Rows from block 4, named by matrix and row number. Rows with one number belong to one attention dimension. Each number is 500 + 25 x the weight over its row's rms, rounded and kept within 0 to 999. All counts start at 0. Numbers have three digits each.
# q: attention query (model.blocks.4.attn.q.weight, 240x256), inputs 0-127
# k: attention key (model.blocks.4.attn.k.weight, 240x256), inputs 0-127
q.6:470488481478476472502581486496476496508536499514511494501548520516464535547521467521502490512519511481500522454487487474500484522491502479506507490480464486518461542498536486478525491470510506454522514467485531520448479543546506488507487514503476459476517476496490545515482425515510501478512480522471474498508484547538469502497519474521517480527496502494496499521499530478451483529495
k.6:502469505461480509516522494545485506500458520518495473480522504486476486507530484517536498497465522467445504521463480465480507518509505503536483503489506518514511546534508493533516532496515488479482493497456527477503490536550471503530495521504513508460516455542455462487500495462468529490498510488478512507456519463495515500490474473523522504489499454488477509546548448504447497505531
q.7:505498516460519488462516473501488502477475520465546533502500505558535532518491502542498473489475522483508493476495463494524506474482513485479501461506503504529493519526464484485513517536514513435481469486508501516467518523502489490516477495498526491540529520491536444479466562476484494471519494427515470498489482550517535527501490489513547456532499484519494516487484473498524491537464
k.7:500509477480512499519467527506490461478516524491445502527493461469476516538499506473484549479525537515552460502482493496514487500504561499500493498552425495508535524507481502476507492508496480518504510473528519539463474538523472506500507473488495519519493549544502494511507499455459534501491504465513540522520513475504462474485454473502456488484508482482486486535484542504556528448520
q.8:511515526538503513536497522490520458490487510510496536492477500504518485457504475513502473505499519440484531476488486498474458457502499510529477501475476499524472474512512526504511478483476483433496422515518511487513545502514480519509495527522492525510459559482474529462528474496492506498495523496477489509531559435511496483496478509494505493470509568505491493540470554504512490500489
k.8:504500479507499504495466496518532518500499508512506539477490517460490539486488498470481535499529485499506535482517527504493514492440545512500469499457483472545537458516519517512507510516535485443486530523496490478541494523518463566453511474536509476484507491447516448498499501488501497466505529495464545474517509464526513459496504508536529497496498505504507503493538527536492490515522
q.9:505524524532502489498548523519470480530533459473507468459474476491509457519523547496493473487536500488536464529462497513485492492463517484527486509490495539535494517493430531517461494455519489519463537480511503524519546521498526461508515505488516492466487494506524512468526467526530471513505521483481513489476446477487466448455545487487521478471518466498495501543520500510474511504512
k.9:497503545515484435462530488498478493529483509503488476512519502489469470515468462516508489492514539491509547521446525498488555487484470498506458448514539575522491511460497527510465470456495498518482507499513531470485503451491495487482495552479539507496478475495475513493499499499476489461489537513473471507526553488495517522584508501476484502490503529503534513538497498460514542517498
q.10:508485477505529501500485502508482487478525509474484510448461475526553481458506511471510520528518473503577538519475501525484517479508525501505499496518504492535502521505452493493463463458474521489513538493509486509531514489510521472503561493532527496512517536513512445496542521470495521507522465494495476490493536504514480477473532492477475447500501527503459520509523500492501449506495
k.10:482499504514468502465503465488506471519518518485501519523480497455463502504488510514478502502529527517472542451499475482489508499545484521492475452510492531513496531500509475486493471516538530511500448529466494475506493530496449511513501520482488465492516458537468564498526515530513548519532513526463513490513564489523530516499459516504477484499453493514486525483498482496483502482526
q.11:468488472506545481466497509488574486482478490486522539450435494533523469488539490498463562453474463515527517507465546522513490496514514453538488535473507522524489513467495464489513474536491491515540519486502502508481526497483538552452478528492482513528511482553485441485517503484512489544515484528487522546518516481492510530477523516498501497509523492513498472494505553496507525494524
k.11:527477526535449492505469486494513443475486507457544495454472495497528534464526470486507532506519515507498503447478482502525509507529508511482497498535535528491541497450495473515530479498473507487477497492464468507536421520466521443506497470550509480471530498495523513493498534464517515489480499479500532520497491469511507492498504485486496555516529493528455516525520522502537493516499
q.12:506520530514512509525514491510515484473502471491473491533522555483503481541461458465501484518501537460492471507544518528498522529471499515478467520487454484507458507488535531507578500562556527568490536475539543490507434513509507478479515497496504474499487510487499542474528484529502499492542502461528535492503476490514485476473515505512523538468524484487528499493473507507477478517520
k.12:553472510510524479493491542485493513488524487528484481525515494497537437504470507519518495511489443496495480521517568465506541489520528467500498500487531483486547491493472546480544490498486480438503499526503480500534486489493476479497500515501511575504443505485471502557515514492469465481521522465545526482521489541497521507490498505513500483505494489479533479481480487498511511486499
q.13:485526493478542450499514547512507490498513551472537499554516490516490497474522495447486482487466500533532529504500457506485430512462470485517512512500492504518451503507477466504504522523512454515494481492483480508450517487498488478453476494540565513511498544488484507481499530491507485473521506523485512544484543518507507476516491514475485515496503517487486506505491450513521535507525
k.13:509491510486501535459505501460524522532547523479431532517479507496486523491465509498524466509469516500507502472475537478472481505514513492472531503480489501489508488467531461528497478512464512525516539495518520475528513530490474536495473536535467527516549453476512467523494451525507510506525482514473505478496498487525469555515494528543511542500510473483485486480488522466507494525500
q.14:554460512509479485489463468502491486545509501521525530464497481477501503502490533514524496533508520491511509453498499524472509495529486473472498478481505513480513486473484461487490530515490532482464534463454501481500512512507498523488509483475484474533467489511488521475514534518530475521497537507486489510496493478472544518535528514468578476499431505490481465492536515504493503467474
k.14:511486497502506448536466502535521472500489556522530527525477496522488507503485517542492516470471509496492495494535460493516469486485488512501498480503536490499496481526491531495532491460470499488525526517493464511446492451463522528491498451504496477482537488512503502493493516521449520509484460524560516511511505421487477497503475515515459472511519449502467531496494506493512512498449
q.15:463484510484468483495483480509504520524498495517513498490468491474489507467486496514500493512503517530522517555485489511470530484518486478492498485514545451494496490491499520524492466506496512529483551531484485505462510526475508493485483446523525520504478489516496457518522491445509496479538456483531502466478529481488542482524541510503511467500495550534514499505498487529571527448546
k.15:465501480482493523521495515537500500496508579521500526509483536476518507492479464503502464510493495515446499495514494456522477565547508509482523459487511510495486481528509488496513483459480497511490516523516464505536498494496541518505492493496474493465493463545530503529465488530504508476470452520451520531504491518528504542482467540492471533514514477501453538490497495470495460483554
q.16:499526499533461486481488548508481507501463492485515487548494535526510490500544518525523502505500503493524482459483510469443501460467515463515537529520500552480482511503490471499489494488487470501510470522523494482516546514459461501485440514542507505485521554534464516495469531476487544528484541501528469523496520497522478531481491521457496535456510527535459503480508467491557526503494
k.16:469461486491521509467480501505473537487524510489426539512504459485490501487512491533495518494513511522499519531500518475453475493543506477521486508516502496458468517509507456497482484540478482512488556505502559492526530537530504547480495502501473487498486494465529474472518472521505524532487482511468500525487495550528490506496524493558504503485505503497545486498482499462472506505463
q.17:507519488501474485494536555499484532535545557495470481482536481515492479483509561454512525514500484539490478520538495482511497500532498527530463489512523495532527496543510531500471453469493471501503501508482543492509487500515492532552509515481530477463479492526485505537518498510486488487446524516519513520478512515498526512490517471493463472488486493492494503471532492499478506550495
k.17:464523479484505536525530492495514521501474501444463502527496475534524523501483509520502496502478501527492505496541523538487499503495471482473499512505464488455484490514471515487477491529566496536499473484536501522546520510526553512514523534475499500491564491497511494503484528508504471495490479527501450496491524468476502490568485529485549531481446488512501501461518439503497482462526
q.18:514539510526456518513514516474492499528503487511494516502484500481488494506492521542490497480530509488509470551467519526450528494496498511539486491533532461476484512540505536469515499520523523505528532482534483495519492539465507479486477494492448514491517488472466491519474501448477501479531513522491494466536475492519492521470483562489517524448478526530470496478511507514550499504511
k.18:482468473491468463488456513501467467487485520488463493489543507503478464495485504523472524507525476511489533545510514502499505556525522516509500425552519501473510511500518483483513499475470482470473502456521464512492473485497493471500546461441491536482476515510507538542454533497525494450492484496485500500476500532516548496508510501518501545503473515534503506474508493533494507498504
q.19:517481497547503530523501472495446492474491503468478484477490510470470548491489508492519553537464471514464452518536531495462508515528506535468532517511497522480504509522554528501490468483470527531532477530512481516499487498489510449498560455502501480452515494511502491505511494474515479506512461473516532510521498514504491528506506490540456512485510503554532513494500509523504489534479
k.19:471511551498508482472464480536506501503505446496521503533485480472526488488549508526524497477518479508468494461517545446512461508508500539520472516495467502472486505472495529444499491525500524511520516524439443552569528485518506476523513509496511515525527525555484477487454485502498486457528483495480507520505476520509528512483437482490534490489464535486517473523515468517504448467563
q.20:514513483503524500517544497478489459479448551453493480511518501498450514528480482474509531473469468523528499563472534485471480536502503511496497500505468472491509497527511491542527471514507463543539502521514490486474469527486537474468547447497505502502538478475499484489529471488489502522543446499504503474500514503505507503486482551483491523494493488498479526515490519492529484475478
k.20:513486515491490469453457492486503523498529486471478483512501484524472487503550487500553462510523478478470475521488558452521516513535536515512493454477544532451541493476484537490508493521517484507516468529492488560575504540476512460508481523496477557498486508532478483505519540491521498482529492496493469503502481533533502555483512499504491544519516543473508501528475451509527462462522
q.21:489507489505531453472529525496484497528536553511503496513522476521543467496485522496487517489489486492531484457511528497505530492499506476496479517496494544497537501504469474485488490480499502488480531546501490504474509456481448533488467531528464518467547486551476498520450531480461514511488470512516501454483507531542481558517519484503501485489522490502531537487552497532517489526497
k.21:484496497518478495515490501467449520526526487465496508468482475472514478497493473498504515512522495509525492567494490522519504492467530485487499473518527500489478526467459458503453491538530516488479494476504486499502522516532498450483556480498491460507481526471499580500507501462534477516496517502473457576521515508488463471511540496521503526483498529538529515484498467513513489492507
q.22:516507500483514533510490489493538497510513509512480511458485501520475504495488489513495484495507504450517514418524542537509533495541478494507496516498479488490496476475492492461477505504494509469499510501523522494515496445500511527571516544430508525512499499487525512481503447532475525499487513535468494495512478454472528477446471503479496504498462521479482509513499524485475475546492
k.22:533488458510501520539526481505511477473503487495549467505529511545489502518516545489490542515497541500507502496509439537489520506501488507508481494516514457504505501534509523481495532492508494449503440476518482518469449498488511482533521462477537477495482498519505482532543494408517534535484506490511531487528510480498507404520514481427474507545514489492477477516514522513502564505510
q.23:471531492500517566503519498473496489469500469498466477481455509493463496472455514535507520528480453513525484520532517505493526507519504530509563475502483473512441515561552566530464484493480515517486509513482488511502490542488517486480524465455506468532527488524514492497514512473501480535507492466515496501541467493507477460483471545498483430502512498528469507490474532491544481433476
k.23:510471508525463490480451500509491465545498485508505496525514491471511511482519508466502511479527505515526508505439562481499465536520517528517513497513479536483494492501491494498457478508519496523490482481444534536522525510495468458512505518473524519504511479498472471529502547494541520484501510521484535487481513484538515492481471498474528548494475547457519470523509498518497479496454
q.24:510499502487481490503505509481443538478487524517509471495539490457460462495526506477467489528511501538497526518454537552514518511478513500490484485534521524500509529490528531489486493455517463488518464449534552524470559514508496479513466489506512479465495519513536449534507511467478532509461511520474483497486504495515517492508498519504481468492513486526469483490488532487466494472536
k.24:453488503482503484531477484500501478452499485526505525513494500498554461511549521471487506552495531475496458513462462466476482513530498482493488513517547517498508540493504494485468460516533518528467486506495527492495530558478511497527526494513521487483476556499472469504519538476527459498493530535501534497486492508507503619472509472483464506473537536548480453510508443501510458441503
q.25:490528515500490494512491509489480477482501522496511505468476482467472503537490478523488508485493497483521555522458483495511521496529541517493533459530455510545501509442484470470548481495489478469476488477523513489482492485476507548498512447456467500534529484487498551488530509508484538512503493517514508476467514482480510474482557494475536467508485493505469554492474488455503527547502
k.25:508517476519473505517487499523494470524472502470482461548514521507502500496507502461515502522447505486474507519481510494542475488515533480471530511520542539481465502474497492510504490527499504531502507547500528512532455486470550449506487480514507492468452529537509521476504554481485487480443495531475442506455500497552531542529509457483493518545534474523469503498492447503488477493554
q.26:494480498540514514468496542462475493480554480515494498470481525510517507496478567505524477516460516511459504491475545501476524507495451492498482486488481490476485554507460519523573457473533507529509489456550496492510508493456482485514484469478490491530474527517463525476506543484505505522493502518512510515564501500524483536462508502514457516514486517512509476521474478494506497490475
k.26:488542494490519483513498521491555485529494484485513499490495530532487482535491514509465532486473517556477475496458452474523518498509502499463509476520506535494512503476478489459529501470469480498482483474571520508526473518515491492492501475514465494467489494487471500514537487484483506515445492528504497500492502552494489494500526450513491539471477508507525495482483505498548526464504
q.27:488498480504484511486504534505487518510506503509489494475527489515488544471486484496566472501490525511491532511469473506514492503450510496510521519500507499480512495520495510510451501534471486484516452506515473491479520428515532485532488477497528504488520470489489473513470483487479518495489491464516520508540522506475512502503504477509517533530550518471440520494491478510492533476462
k.27:512473497468493528507507502507484489488468456482496519487465538504482512504511505492482514529485497520476523475487507485503441532481495521458534513494466494507493449489509464536495518521541497526546500523456479487459484523485531493521502476569510469506528489498502510527509477478474496517498517535499474499470470484504457500519482554547460548526475462476489489519484491500531516525516
q.28:548497493512506517534516497501509496507497491511467487482489534529482494491535516517500507465507509503521482500483479490475546510505511524496513561443544518526533539518524467509522531484487527471446498508542509481490487522506501481503500523511502472545487518533519518524485473510467527498480520451543495493510481533495516500471451465463540510467523527494524497470525477515515518494478
k.28:533493516533489544512460531506494467494520528495499503449527501531566517483492475473521463491491518459468493477479516557469542460515477478520496501455481522507509522488519505454527491498521478557513506518453487461499511482521514490474510465506480491510507510472487466468488514493528518517510532509472546490530506462520498458505480503516498511511506487516487450530561508470553478512468
q.29:451472500482509480509527480493480509506484541550474490457558466552513535525529491510502450472497493510492489478474528531509492516510483491509520520491474509512484471524527503470505473508498482479495517522477513492494499485490481478479485526500454516523459495510516481499449541489457495537497529513486503477494533505530526482475473471481512485484504550513516550496537468493489522477448
k.29:467512492511536517547546501494475483505481514519506462495497472506474517466501508533498498515495525542450480520507539482487548446479541521488503496485503511536519491511485534484508506527487480485477494450519505496492491496523488471487486515501502507497466523494517492508512471464522533504523532495530481486502518519482545485456498496488503492533512563456508549450473513525511553456520
q.30:547475501520504542455477488511508522479508511539487496474558477492478466511517472518503496495516454523468494466485500510497482463521546534488483494489469483534472490501537501525520499535518501522457494488497519502498492489547491528490459512534525528552522528477512483502519507472529486517502511494486504502502495493490506445490485489480498476509484508492524492584503512493450502470529
k.30:514515502486530477552491469520469527516471508538486542539536511478513520472498486491499500506472481476461480551471526485526472517530489494502485477470496479525510519499497513498499469521495493499515509467474478504492502518474494499514473510490461534441491495549541454509514499458480505512498495539476502498468445528456515536469483508481515465539530459517443531533514484480515457487500