Weights of a small sound classifier.
Model: log mel input, norm layernorm, activation gelu, layers 8, width 256.
Training: muon at rate 0.018, batches of 64.
Data: trained on short read English sentences (LibriTTS-R), 26041 training examples, 27.0 epochs.
Rows from block 2 of a small sound classifier, named by matrix and row number. Rows with one number belong to one neuron. Each number is 128 + 24 x the weight over its row's rms, rounded and kept within 0 to 255. All counts start at 0. After the name is the row's rms in percent of the matrix's.
After each neuron's rows are labels from the 100 clips, of 14976, where the neuron reaches its highest value: "responds to" is what is common among them. Only what is clearly more common there than usual is listed. The data: short read English sentences (LibriTTS-R).
# fc1: MLP up (model.blocks.2.mlp.fc1.weight, 1024x256), inputs 0-63
# fc2: MLP down (model.blocks.2.mlp.fc2.weight, 256x1024, transposed), outputs 0-63

fc1.579 052 [123  96 107 133 133  77 105 116 157 134 135  97 143 144 149 111 199 102 117 137 117 138 114 126 119 116 166 124 158 139 103  87 113 165 111 116 146 157 140 132 132 156 128 119 114 158 146 110  91 144 156  77 155 124 137 113 135  76  75 151  72 150 132 115]
fc2.579 047 [155 131 151 118 122 196 162 149 138 131 110 139 129 148 136 113  95 106  96  88 127 120  98 140 163 121 132 108 160 119 154 154 148 127  99 159 134 141 147 146 141  95 161 124 124 129 126 129 157 122 126 140 113 142 103 126 145 123 170 133 213  92 118 144]
responds to: voice: female

fc1.145 084 [111 141  78 137 128 156 104 123  89 167 109 179 118 148 120 106 150 104 165 117 136 136 103 102  94 113  76 137 130 121 135 166 104 144  79 130 158 147  89 140  90 173 123 148 130 151 100 128  96  95 131 134 160 139 100 141 122 157 101 133 160 108  69 131]
fc2.145 082 [145 116 180 138  98 114 163 163 140  88 156 122  94 117 142 123 112 125 144 131 133 139  45 105 202 123 126 162 121 154  93 120  95 141 133  89 115 145 143 120 126  68 149 109 155 110 150  98 131 114 135 163 140 134 131 123 112 106 120 124 116 120 151  85]
responds to: voice: female

fc1.76 097 [116 127 100 136 149 127  97 157 144 138 149 147 157 165  97 179 144 107 143 144 105 107 100 101 127 137 147  97 109 161 142 113 173 138 124 161 130 154 124 138 111 120 121 124 160 125 167 116 141 112 132 145  99 114 109 119 150 149  70 116 166 146 118 156]
fc2.76 092 [108 146 154 128 153 134 178 116 130 129 150 118 113 140 131 120 108 111 136 131 134 125 141 157  58 172 148 155 125 138 111 156 130 158 137  96 138 104 115 143 156 147 121 109 114 138  96 112 140 153  90 106 148 131  88 127  87 150 155 129 135 108 111  88]
responds to: voice: female

fc1.488 071 [123 136 149 157 123 139 144 117 134 144  97 113 181 166 154 124  90 142 142 109  77  40 129 108 131  84 118 160 121  88 131 174 122 116 131  89  99 151 121 129 138 169 147 103 105 150 155 143 147 117 144 123  92 134 109 108 143 150  94 133 110 116 159 110]
fc2.488 071 [138 105 115 125  97 140 113 197 113 132 108 142 114 136 178 111 143  92 107 146 175 128 161 115 147 114 162  97 118 139 122 103 120 110 152 136 154 101 154 127  92  97 116  79 130 122  93 103 147 124 123 160 114  92 156 130 140 110  98 107 158 124 134 123]
responds to: the word "of"

fc1.296 110 [150 158  95 155 102 136 138 171 134 107 100 114 112 132 101 147 121 103  89 120 139  98 144 135 120 115  74 102 140 157 141 157 123 172 137 120 153 108 109 103 116 132 166 122 128 193  86 114 145 127  99 104 111 108 106 118 123 170 173 163 153  91 134 123]
fc2.296 109 [110 123 103 136 113 108 135  94 155 145 147 141 190 138 122 112 132 118 115 119  92 105 124 129 129 158 155 106 100 153 136 117 177  99  81 141 113 133 101 136 106 106 101 123 131 110 118 142 117 134 126 157  85 186 157 146 102 108 133 154 119 131  99 139]
responds to: voice: female

fc1.474 117 [122 144 125 157 113  88 137 137 174 144 132  81 129 158 123 142 163 128 114 106 114 100 136 124 135 100 119 133  88 103 106 191 129 110 118  90 184 103 138 128 119 156 114 138 115 141  94 105 149 144 173 129  97 120 132 121  97 137 122 145 157 135 108 143]
fc2.474 110 [ 80  93 153 107 144 134 159 131 109 162 128 140 145 105 143 106 128 122 128  87 151 132 122 126 110 100 181 133 125 176 112 129 156 164 161 122 171 130 141 172 122  91 134  84 118 140 160 141 118 178 145 154  98 141 164 137 147 107 163 115 123 107 131 144]
responds to: voice: female

fc1.248 076 [150  73 121 113 118 109 130 167 148 113  87 109 109 133 116 108 121 131  89 124 139 123 125 127 178  88 105 107 157  91 113 132 125 112 148 172 133 153 118 130 101  85 129 142 152 105 125 154 110 124 156  79 127 178 162 145 122 128 113  74  86 136 108 177]
fc2.248 076 [133 180 100 145 137 110 125 136 112 113 129 148 109 103 102 139 157 183 144 159 114 100  96 139 108 131 126 140 121 147 101 137 128 175 155 117 122 109 135 116  99 160 132  92 136 118  70 113 112  79 121 139 184 133 104 175 166 118 136 159 155  79 141 130]
responds to: voice: female

fc1.272 067 [ 95 130 168 122  95 126  90 170 114 129  98 148  70 163  90 139 148 137 118  94 111 148 119 116 161 115  80 101 102 103 113 123 162 164 131  84 124 187 111 107  88 125 109 136 135 106 105 105 143 122 164 141 122 132 130  93 125 143 135 170 160 110 178 129]
fc2.272 059 [139 120 147 126 167 165 127 124 163 196 140 124 107 128 155  80 138 114 130 109 120 119 159 123 112 105 107 137 131  73 158 152 129 101 125 136 111 119 127 134 164 145 113  95 114 150 118 112 140 140 133 105 151 123 140  58 158 124 112 123  96 108 140 142]
responds to: voice: female

fc1.604 037 [129 137 110 114 128 133 114 149 140 169 129 105 121 101 143 131 138 111 102 119 153 136 149 142 179 131 142 150 138 110 148 138 140 119 125 144 124 162 142  56 132 109 130 154 101  94 158 163 122 109  78  95 118 107 133 138 111 144 133 129  99 102 132 114]
fc2.604 038 [ 84 129 130 160 153 117 118 118 108 119 148 147 110 155 125  98 154 152 168  81 130 104 119 109 131 116 120 105  97 114 131 125 112 113 110 112 144 129 157 140 122  99 176 132 111 122 138 107 147 141 156 119  86 142 127  88 114 121 115 164 148 135 109 126]
responds to: voice: male

fc1.486 122 [123 122 133 115  86  91 125 114 153 168 138 120 148 130 111 124 121 116  99 119 103 107 113 106 198 135 162 151 109 130 128  86 137 124 102 140 130 142 151 137 138 157 102 149 113 158 119 112 160 151 112 122 149 142 130 132 138 141 138 154 106 102 117 117]
fc2.486 124 [144 120 132 145 179 109 148 114  96 144 115 111  81 148 142  87 137  96 128 155  99 129 114 130 131  93 132 128 112 124  64 160 152 147 124  87 106 112 106 159 121 139 128  92 128 132 147 147 128 106 146 117 101 157  98 151 138 108 112 117 137  76  94 127]
responds to: voice: female

fc1.19 099 [113  86 116 135 155 148 124 119 132 128  70 151 103  74  77 154 101 144  96 156 123 141  84 122 136 146 149 156 118 134 164 142 124 144 140 136 120 144  79  77 149 137  84 142 110 132 145  78 163 119 114 166  95  99 101 128 106 165 121 175 127 107 148  94]
fc2.19 106 [150 161 120 137  91 125 150 111 132 151 113 120 170 139 144 136 158 162 166  85 140 105 144 118 151 108  90 119 137  99 106 149 126 106 123  92 162 104 115 149  97 142 126 141 115 150 138 137  72 117 105 101 143  84 151 143 114 128 130  83 133 166 143 144]
responds to: voice: male

fc1.352 101 [127 114 127 136 135 126 152 104 161 151 201 136 106 114 159 184 170  99 133 135  98 128  89 158 169 137  94 150  70 127  78 114 121 115 144 102 109 118 104 161 148 110 166 113 126 150 105 151 160 129  99  69  87 153 112 140 156 105 100  75 123 148 163  99]
fc2.352 092 [120 140 115 172 135 129 123 154 109 104 128  99  96 141 111 122 115 160 126  98 144 136 130 132  96 164 126  95 151 149 112 130 167 135 116  94 111 103  99 103 107 132 123 145 129 155 124 130 104 146 171 148 152  87 135 109 116 153 132 133 175 128 140 135]
responds to: voice: female

fc1.328 100 [118 123 103 142 158  91 112 143 127 127  78 147 120 148 112 171 152 125 166 111 142  86 130 100 110 104 100 157 132 109  88 101 129  92 150 130 120 179  93 132  98 142 165 116 128 120 103 152  89 127 144 136 184  85  81 145 153 146 113  98 116 120 143 122]
fc2.328 097 [134 140 144  86 121 106 126  98 143 120 112 140 130 129 101 139 110 133  92 141 121 108 110 109 131 139 157 106  97 117 154 136  73 167 128 115  91  97 140 103 119 146 140 135 145 155 113  77  88 135 112 127  93 169 129 126 107 149 110 120 132  87 115 150]
responds to: voice: female

fc1.659 083 [117 145 124 115 160 160  89 100 139 154 113 135 146 162 121 146 124 106  95 133 145  93 101 124 149 132 153 119 111 143 119  96 142 172 143  79 147  62 140 124 123 125 119 114  61 121 130 100 123 122 135 105  83 117 147 135 130 100 124 136 120 110 144 135]
fc2.659 082 [156  94 106 166  92 136 140 144 137 149 141 136  94 140 139 131 137 134 129 135 106 152 132 133 106 143  99 160 139 155 129 149 164 100 166 183 154 153 105 141 160 115 112 153 146 128 100 111 150 114 139 133 147 148 103 135 158 131 135 155 146 117 123 122]
responds to: voice: female

fc1.730 098 [ 67 103 136 126  35 110 154 138 148 109 141 165 118 139 150  94 126 114 110 167 134 135 113 128 129 121 112 133 127 125 115 126 137 124  87 122 120 144 122 125 148 117  96 126 101 129 150 101 121 157 161 114 150 113 139 165 158 144 130 140 101 115 170 135]
fc2.730 112 [166 132 100 153 147  97 103 139 128 120 124 115 131 122 107 117 138 140 147 155 126 121 145 122 134 151 124 140 115 117 157 148 130 111 139 132 155 101 168  98  96 107 167 168 116 117 140 132 111 113 147 115  90 123 125  92 124 104 123 152 147 128 148 136]
responds to: voice: male

fc1.745 120 [102  93  88 140 138 129 123 123 141  71 166 124 150 122 140  87 143 126 105 130 153 117 115 128 136 142 151  90 109 117 125 157 140 158 118 142 157 121 117 153 154 117 139  96  84 133 105 145 147 103 138 168 128 107 110 128  80 170  66 132 186 112 119 157]
fc2.745 109 [157 121 121 101 112 132 165 115 123 124  96 163 110 134 118 156 131 165  97  94 129 100 144  98  85 140 128 120 130 179  98 129 113 103 144 153 138 128 160 146  95 143 130 119 137 105 124 102  91 147 129 122 144 140 129 150 156 100 162 176  87 113 133 105]
responds to: voice: female

fc1.545 090 [ 91 129 123 140  87 144 125 158 130 123 157 132 119 119 164 118 144 115 129 113 146 146 128 119 138  97 131 141 122 153 113 103 125 125 111 150 128 106 153 106  60 108 119 123 112 112 155 103 146 192 156 120 133 119 148 102 122 175  91 181 104 137 148 135]
fc2.545 084 [178  92 128 158 149 120 108 102 121 100  84 115 151 121 148 117 138 142 105 130  85 121 103 188 105 108 152 127 136 173 131 145 117 147 161 109  64 157 135 144 103 144 145 107 124 141 131 131 103 102 130 111 131 142 122 131 132 108 197 125 130 119 132 148]
responds to: voice: male

fc1.234 095 [126 125 122 102 105 104 138 199 138 164 120 156 118 148  92 118 168 131  94 122  86 117 112 156 128 108 116 102 123 162 111 135  96 122  89 122 125 134 136 157 125  82 125 133 131 148 124 139 146  94  97 151 116 143 144 126 120 134 187 120  99  79 116 128]
fc2.234 083 [112 106 127 109 135 106 176  90 106 127 158 139 122  92 112 108  88 145 102 148 121 119 121 131 173 105 140  97 109 119 134 145 129 120 119 141 134  63  95  95 160 149 157 131 103 132 131 128  91 130 143 141 147 145 102 121 162 138  96 133 112 128 169 112]
responds to: voice: female

fc1.281 079 [123 115 161 166  88 147 122 126 127 115 178  84 156  94 135 113 175  81 130 110 117  96  99 156 167 135 152 131 133 131 138 113 127 134 178 112 103  96  80 129 172 108 133 143 104  94 119 138 111 154 115 110 168 122 124 128 129 177 100  77  87 105 134 160]
fc2.281 079 [142 122 112 142 172 145 141 106 122 175 109 137 116 150  93 114 127 135 148  96 130 153 150  99 111  77 125 133 105 129 121 142  91 155 138 106 169 115 146  90 143 117 139 151 179 140 155 134 112 138 110 174 137 144 146 141 116 123  80 153 145 126 185 119]
responds to: voice: female

fc1.220 097 [105 134 101 167 118 120 104 107 102 116 123 104 110 159  92 109 131 108 127 109 123 147 115 107 142 134 192 137 107 123 100 113 164 142  98 135 143 113 152 135 161  82 106 124  95 138 151 119 135 149 102 131 145 158 127 127 146 121 102 127 132 129  98 106]
fc2.220 098 [151 158 149 126 123 127 155 147 161  66 178 137 128 121 136 107  89 135 104 130  73  98 124 166 110 135 149 197 158 133 133 129 130 164 133 109 152 124 120 129 132 139 143 153 118 127 124 130 162 121 176 154 101 128 140 178  89 120 162 113 124 109 141 122]
responds to: voice: female

fc1.515 086 [118 130 111  64 128  96 120 152 120 143 127 142 161 122 128 107 135  95  95 158 111 153  83  80 149 123 150 133 113 103 136 167 152 157  96 139  90 104 145 147 165 133 158 108 198 145 120 168 146 130 137 113 131 136 144 113 118 136 141 156 137 140 159 128]
fc2.515 081 [156 138 120 164 113 159 135  82 137 100 136 149 134 105 128 157  81 140 180 149 103 124 136 138 156 121 123 138 140 115 129  94 126 111 115 101 109 129 148 113 153 120 104 164 155  84 127 128 111  85 133 124 168 159 153 150 136 131 135  79 119  99 102 103]
responds to: voice: female

fc1.271 134 [110 156 121  80 129 130 180 114 122 133 122 171 104 117  70 153 120 103 114 105 104 120  98  95 171 110 123 126 154 130 115  93  79  93 135 140 146 120 103 160 101 143 155 132 121 146 118 148 136 135 131 130 113 152 106 114 104 123 122 141 110 120  82 130]
fc2.271 127 [120 124 131 144 140  97 159 151 150 177 147 105 126 123 121  77 122 116 148 140 148 149 148 112 116 180 101 141 162  91 101 144 113 118 118 116 126 126 130 136 136 132 128 138 101 112 118 165 141 166  99  63 123 131 163 169  99 119 159 159 119 133 186 130]
responds to: voice: female

fc1.553 099 [116 151 128 136 151 127 124 120 141 118 158 102 137  96 134 153 151  73 170 145 139 146 155 108 117 123 105 150 154 141  92 126 172  99 146 109 118 148 149 127 105 140 147 143 126 157 165 178 119 164  76 156 157 108 141 112 148 125 127 138 155 164 105  93]
fc2.553 095 [114 144 100  96 105 103 145 138 138 115 154 120 127  88  99 144 153 154 130 123 124 115 130 110 149 109 165 125 108 122 100  92 124 136 125 129 128 102 112 122 134 155  81 132 137 102 101 103 158 108 123 144 132 168 148 116 137 188 110 139 106 153 121 134]
responds to: voice: male

fc1.487 121 [119 114 152 123  88 151 158 147 106 134 144  94 142 118 140 148 162 116 115 122 148 162 135  86 102 119 152 155 132 142 190 143 130 142 144  89 135 182 114 142 144 113 140 136 135 143 125 132 164 112 140 137 171 126 113 119 125 125 148 174  82 132 153 141]
fc2.487 110 [115 147 123 154 154 136 158 112 165 137  98 154  98 179 101  86  71 133 159 105 129 107  84 156 107 111 114 101 159 134 133 117 140 133 157 135 163 154 123 135 119 131 144 123  97 139 123 126 120 182 130 104  92 105 112 112 134 120 142 112 133 137 115 115]
responds to: voice: female

fc1.340 112 [116 176 129 114 136 140 116 150 110 109 156 125 132 133 162 125  79 112 139 154 122 110 122  92 145 163 105 138 125 121 120  97 141 129 158 169 112 165 149 138 169 159 161 127 127  83 134 114 121 122 121 122 138  73 128 110 119 109 159 176  88 155 121 187]
fc2.340 110 [153 146 109 144 148 123 102 139 126 120 121 139 135 126 127 121 161 119 141 129  81 127 117 166 168 117 119  86 141 163 135 154  87 135 139  97 119 102 143  89 160 162 129 160 162 150 115 130 134 135 123 116  93  88 101 152 128 157  67 115 128 179 144  66]
responds to: voice: male

fc1.219 070 [137 145 151 127 149 128 123 172 157 142 129 124 150 105 129 115 108 107 143 152 128 162 131 119 171  82 168 126 136 165  92 117 135 100 179 133 134 137 104 139  97 163 165 137 111 101 128 143 142 158 101 158 127  84 111 126 135 114 137 123 145 125 104 108]
fc2.219 067 [153 124 102 112 128 120 128 109 154 117  96  79 138  98 136 162 120 107 164 123 168 123 125 170 123 103 110 118 134 114 145 163  92 152 118  95  81 150  78 104 133  91  63 131 152 129 146 150 144 168 102 117 136 114 143 134 107 109 141 149 129 110 185 144]
responds to: voice: female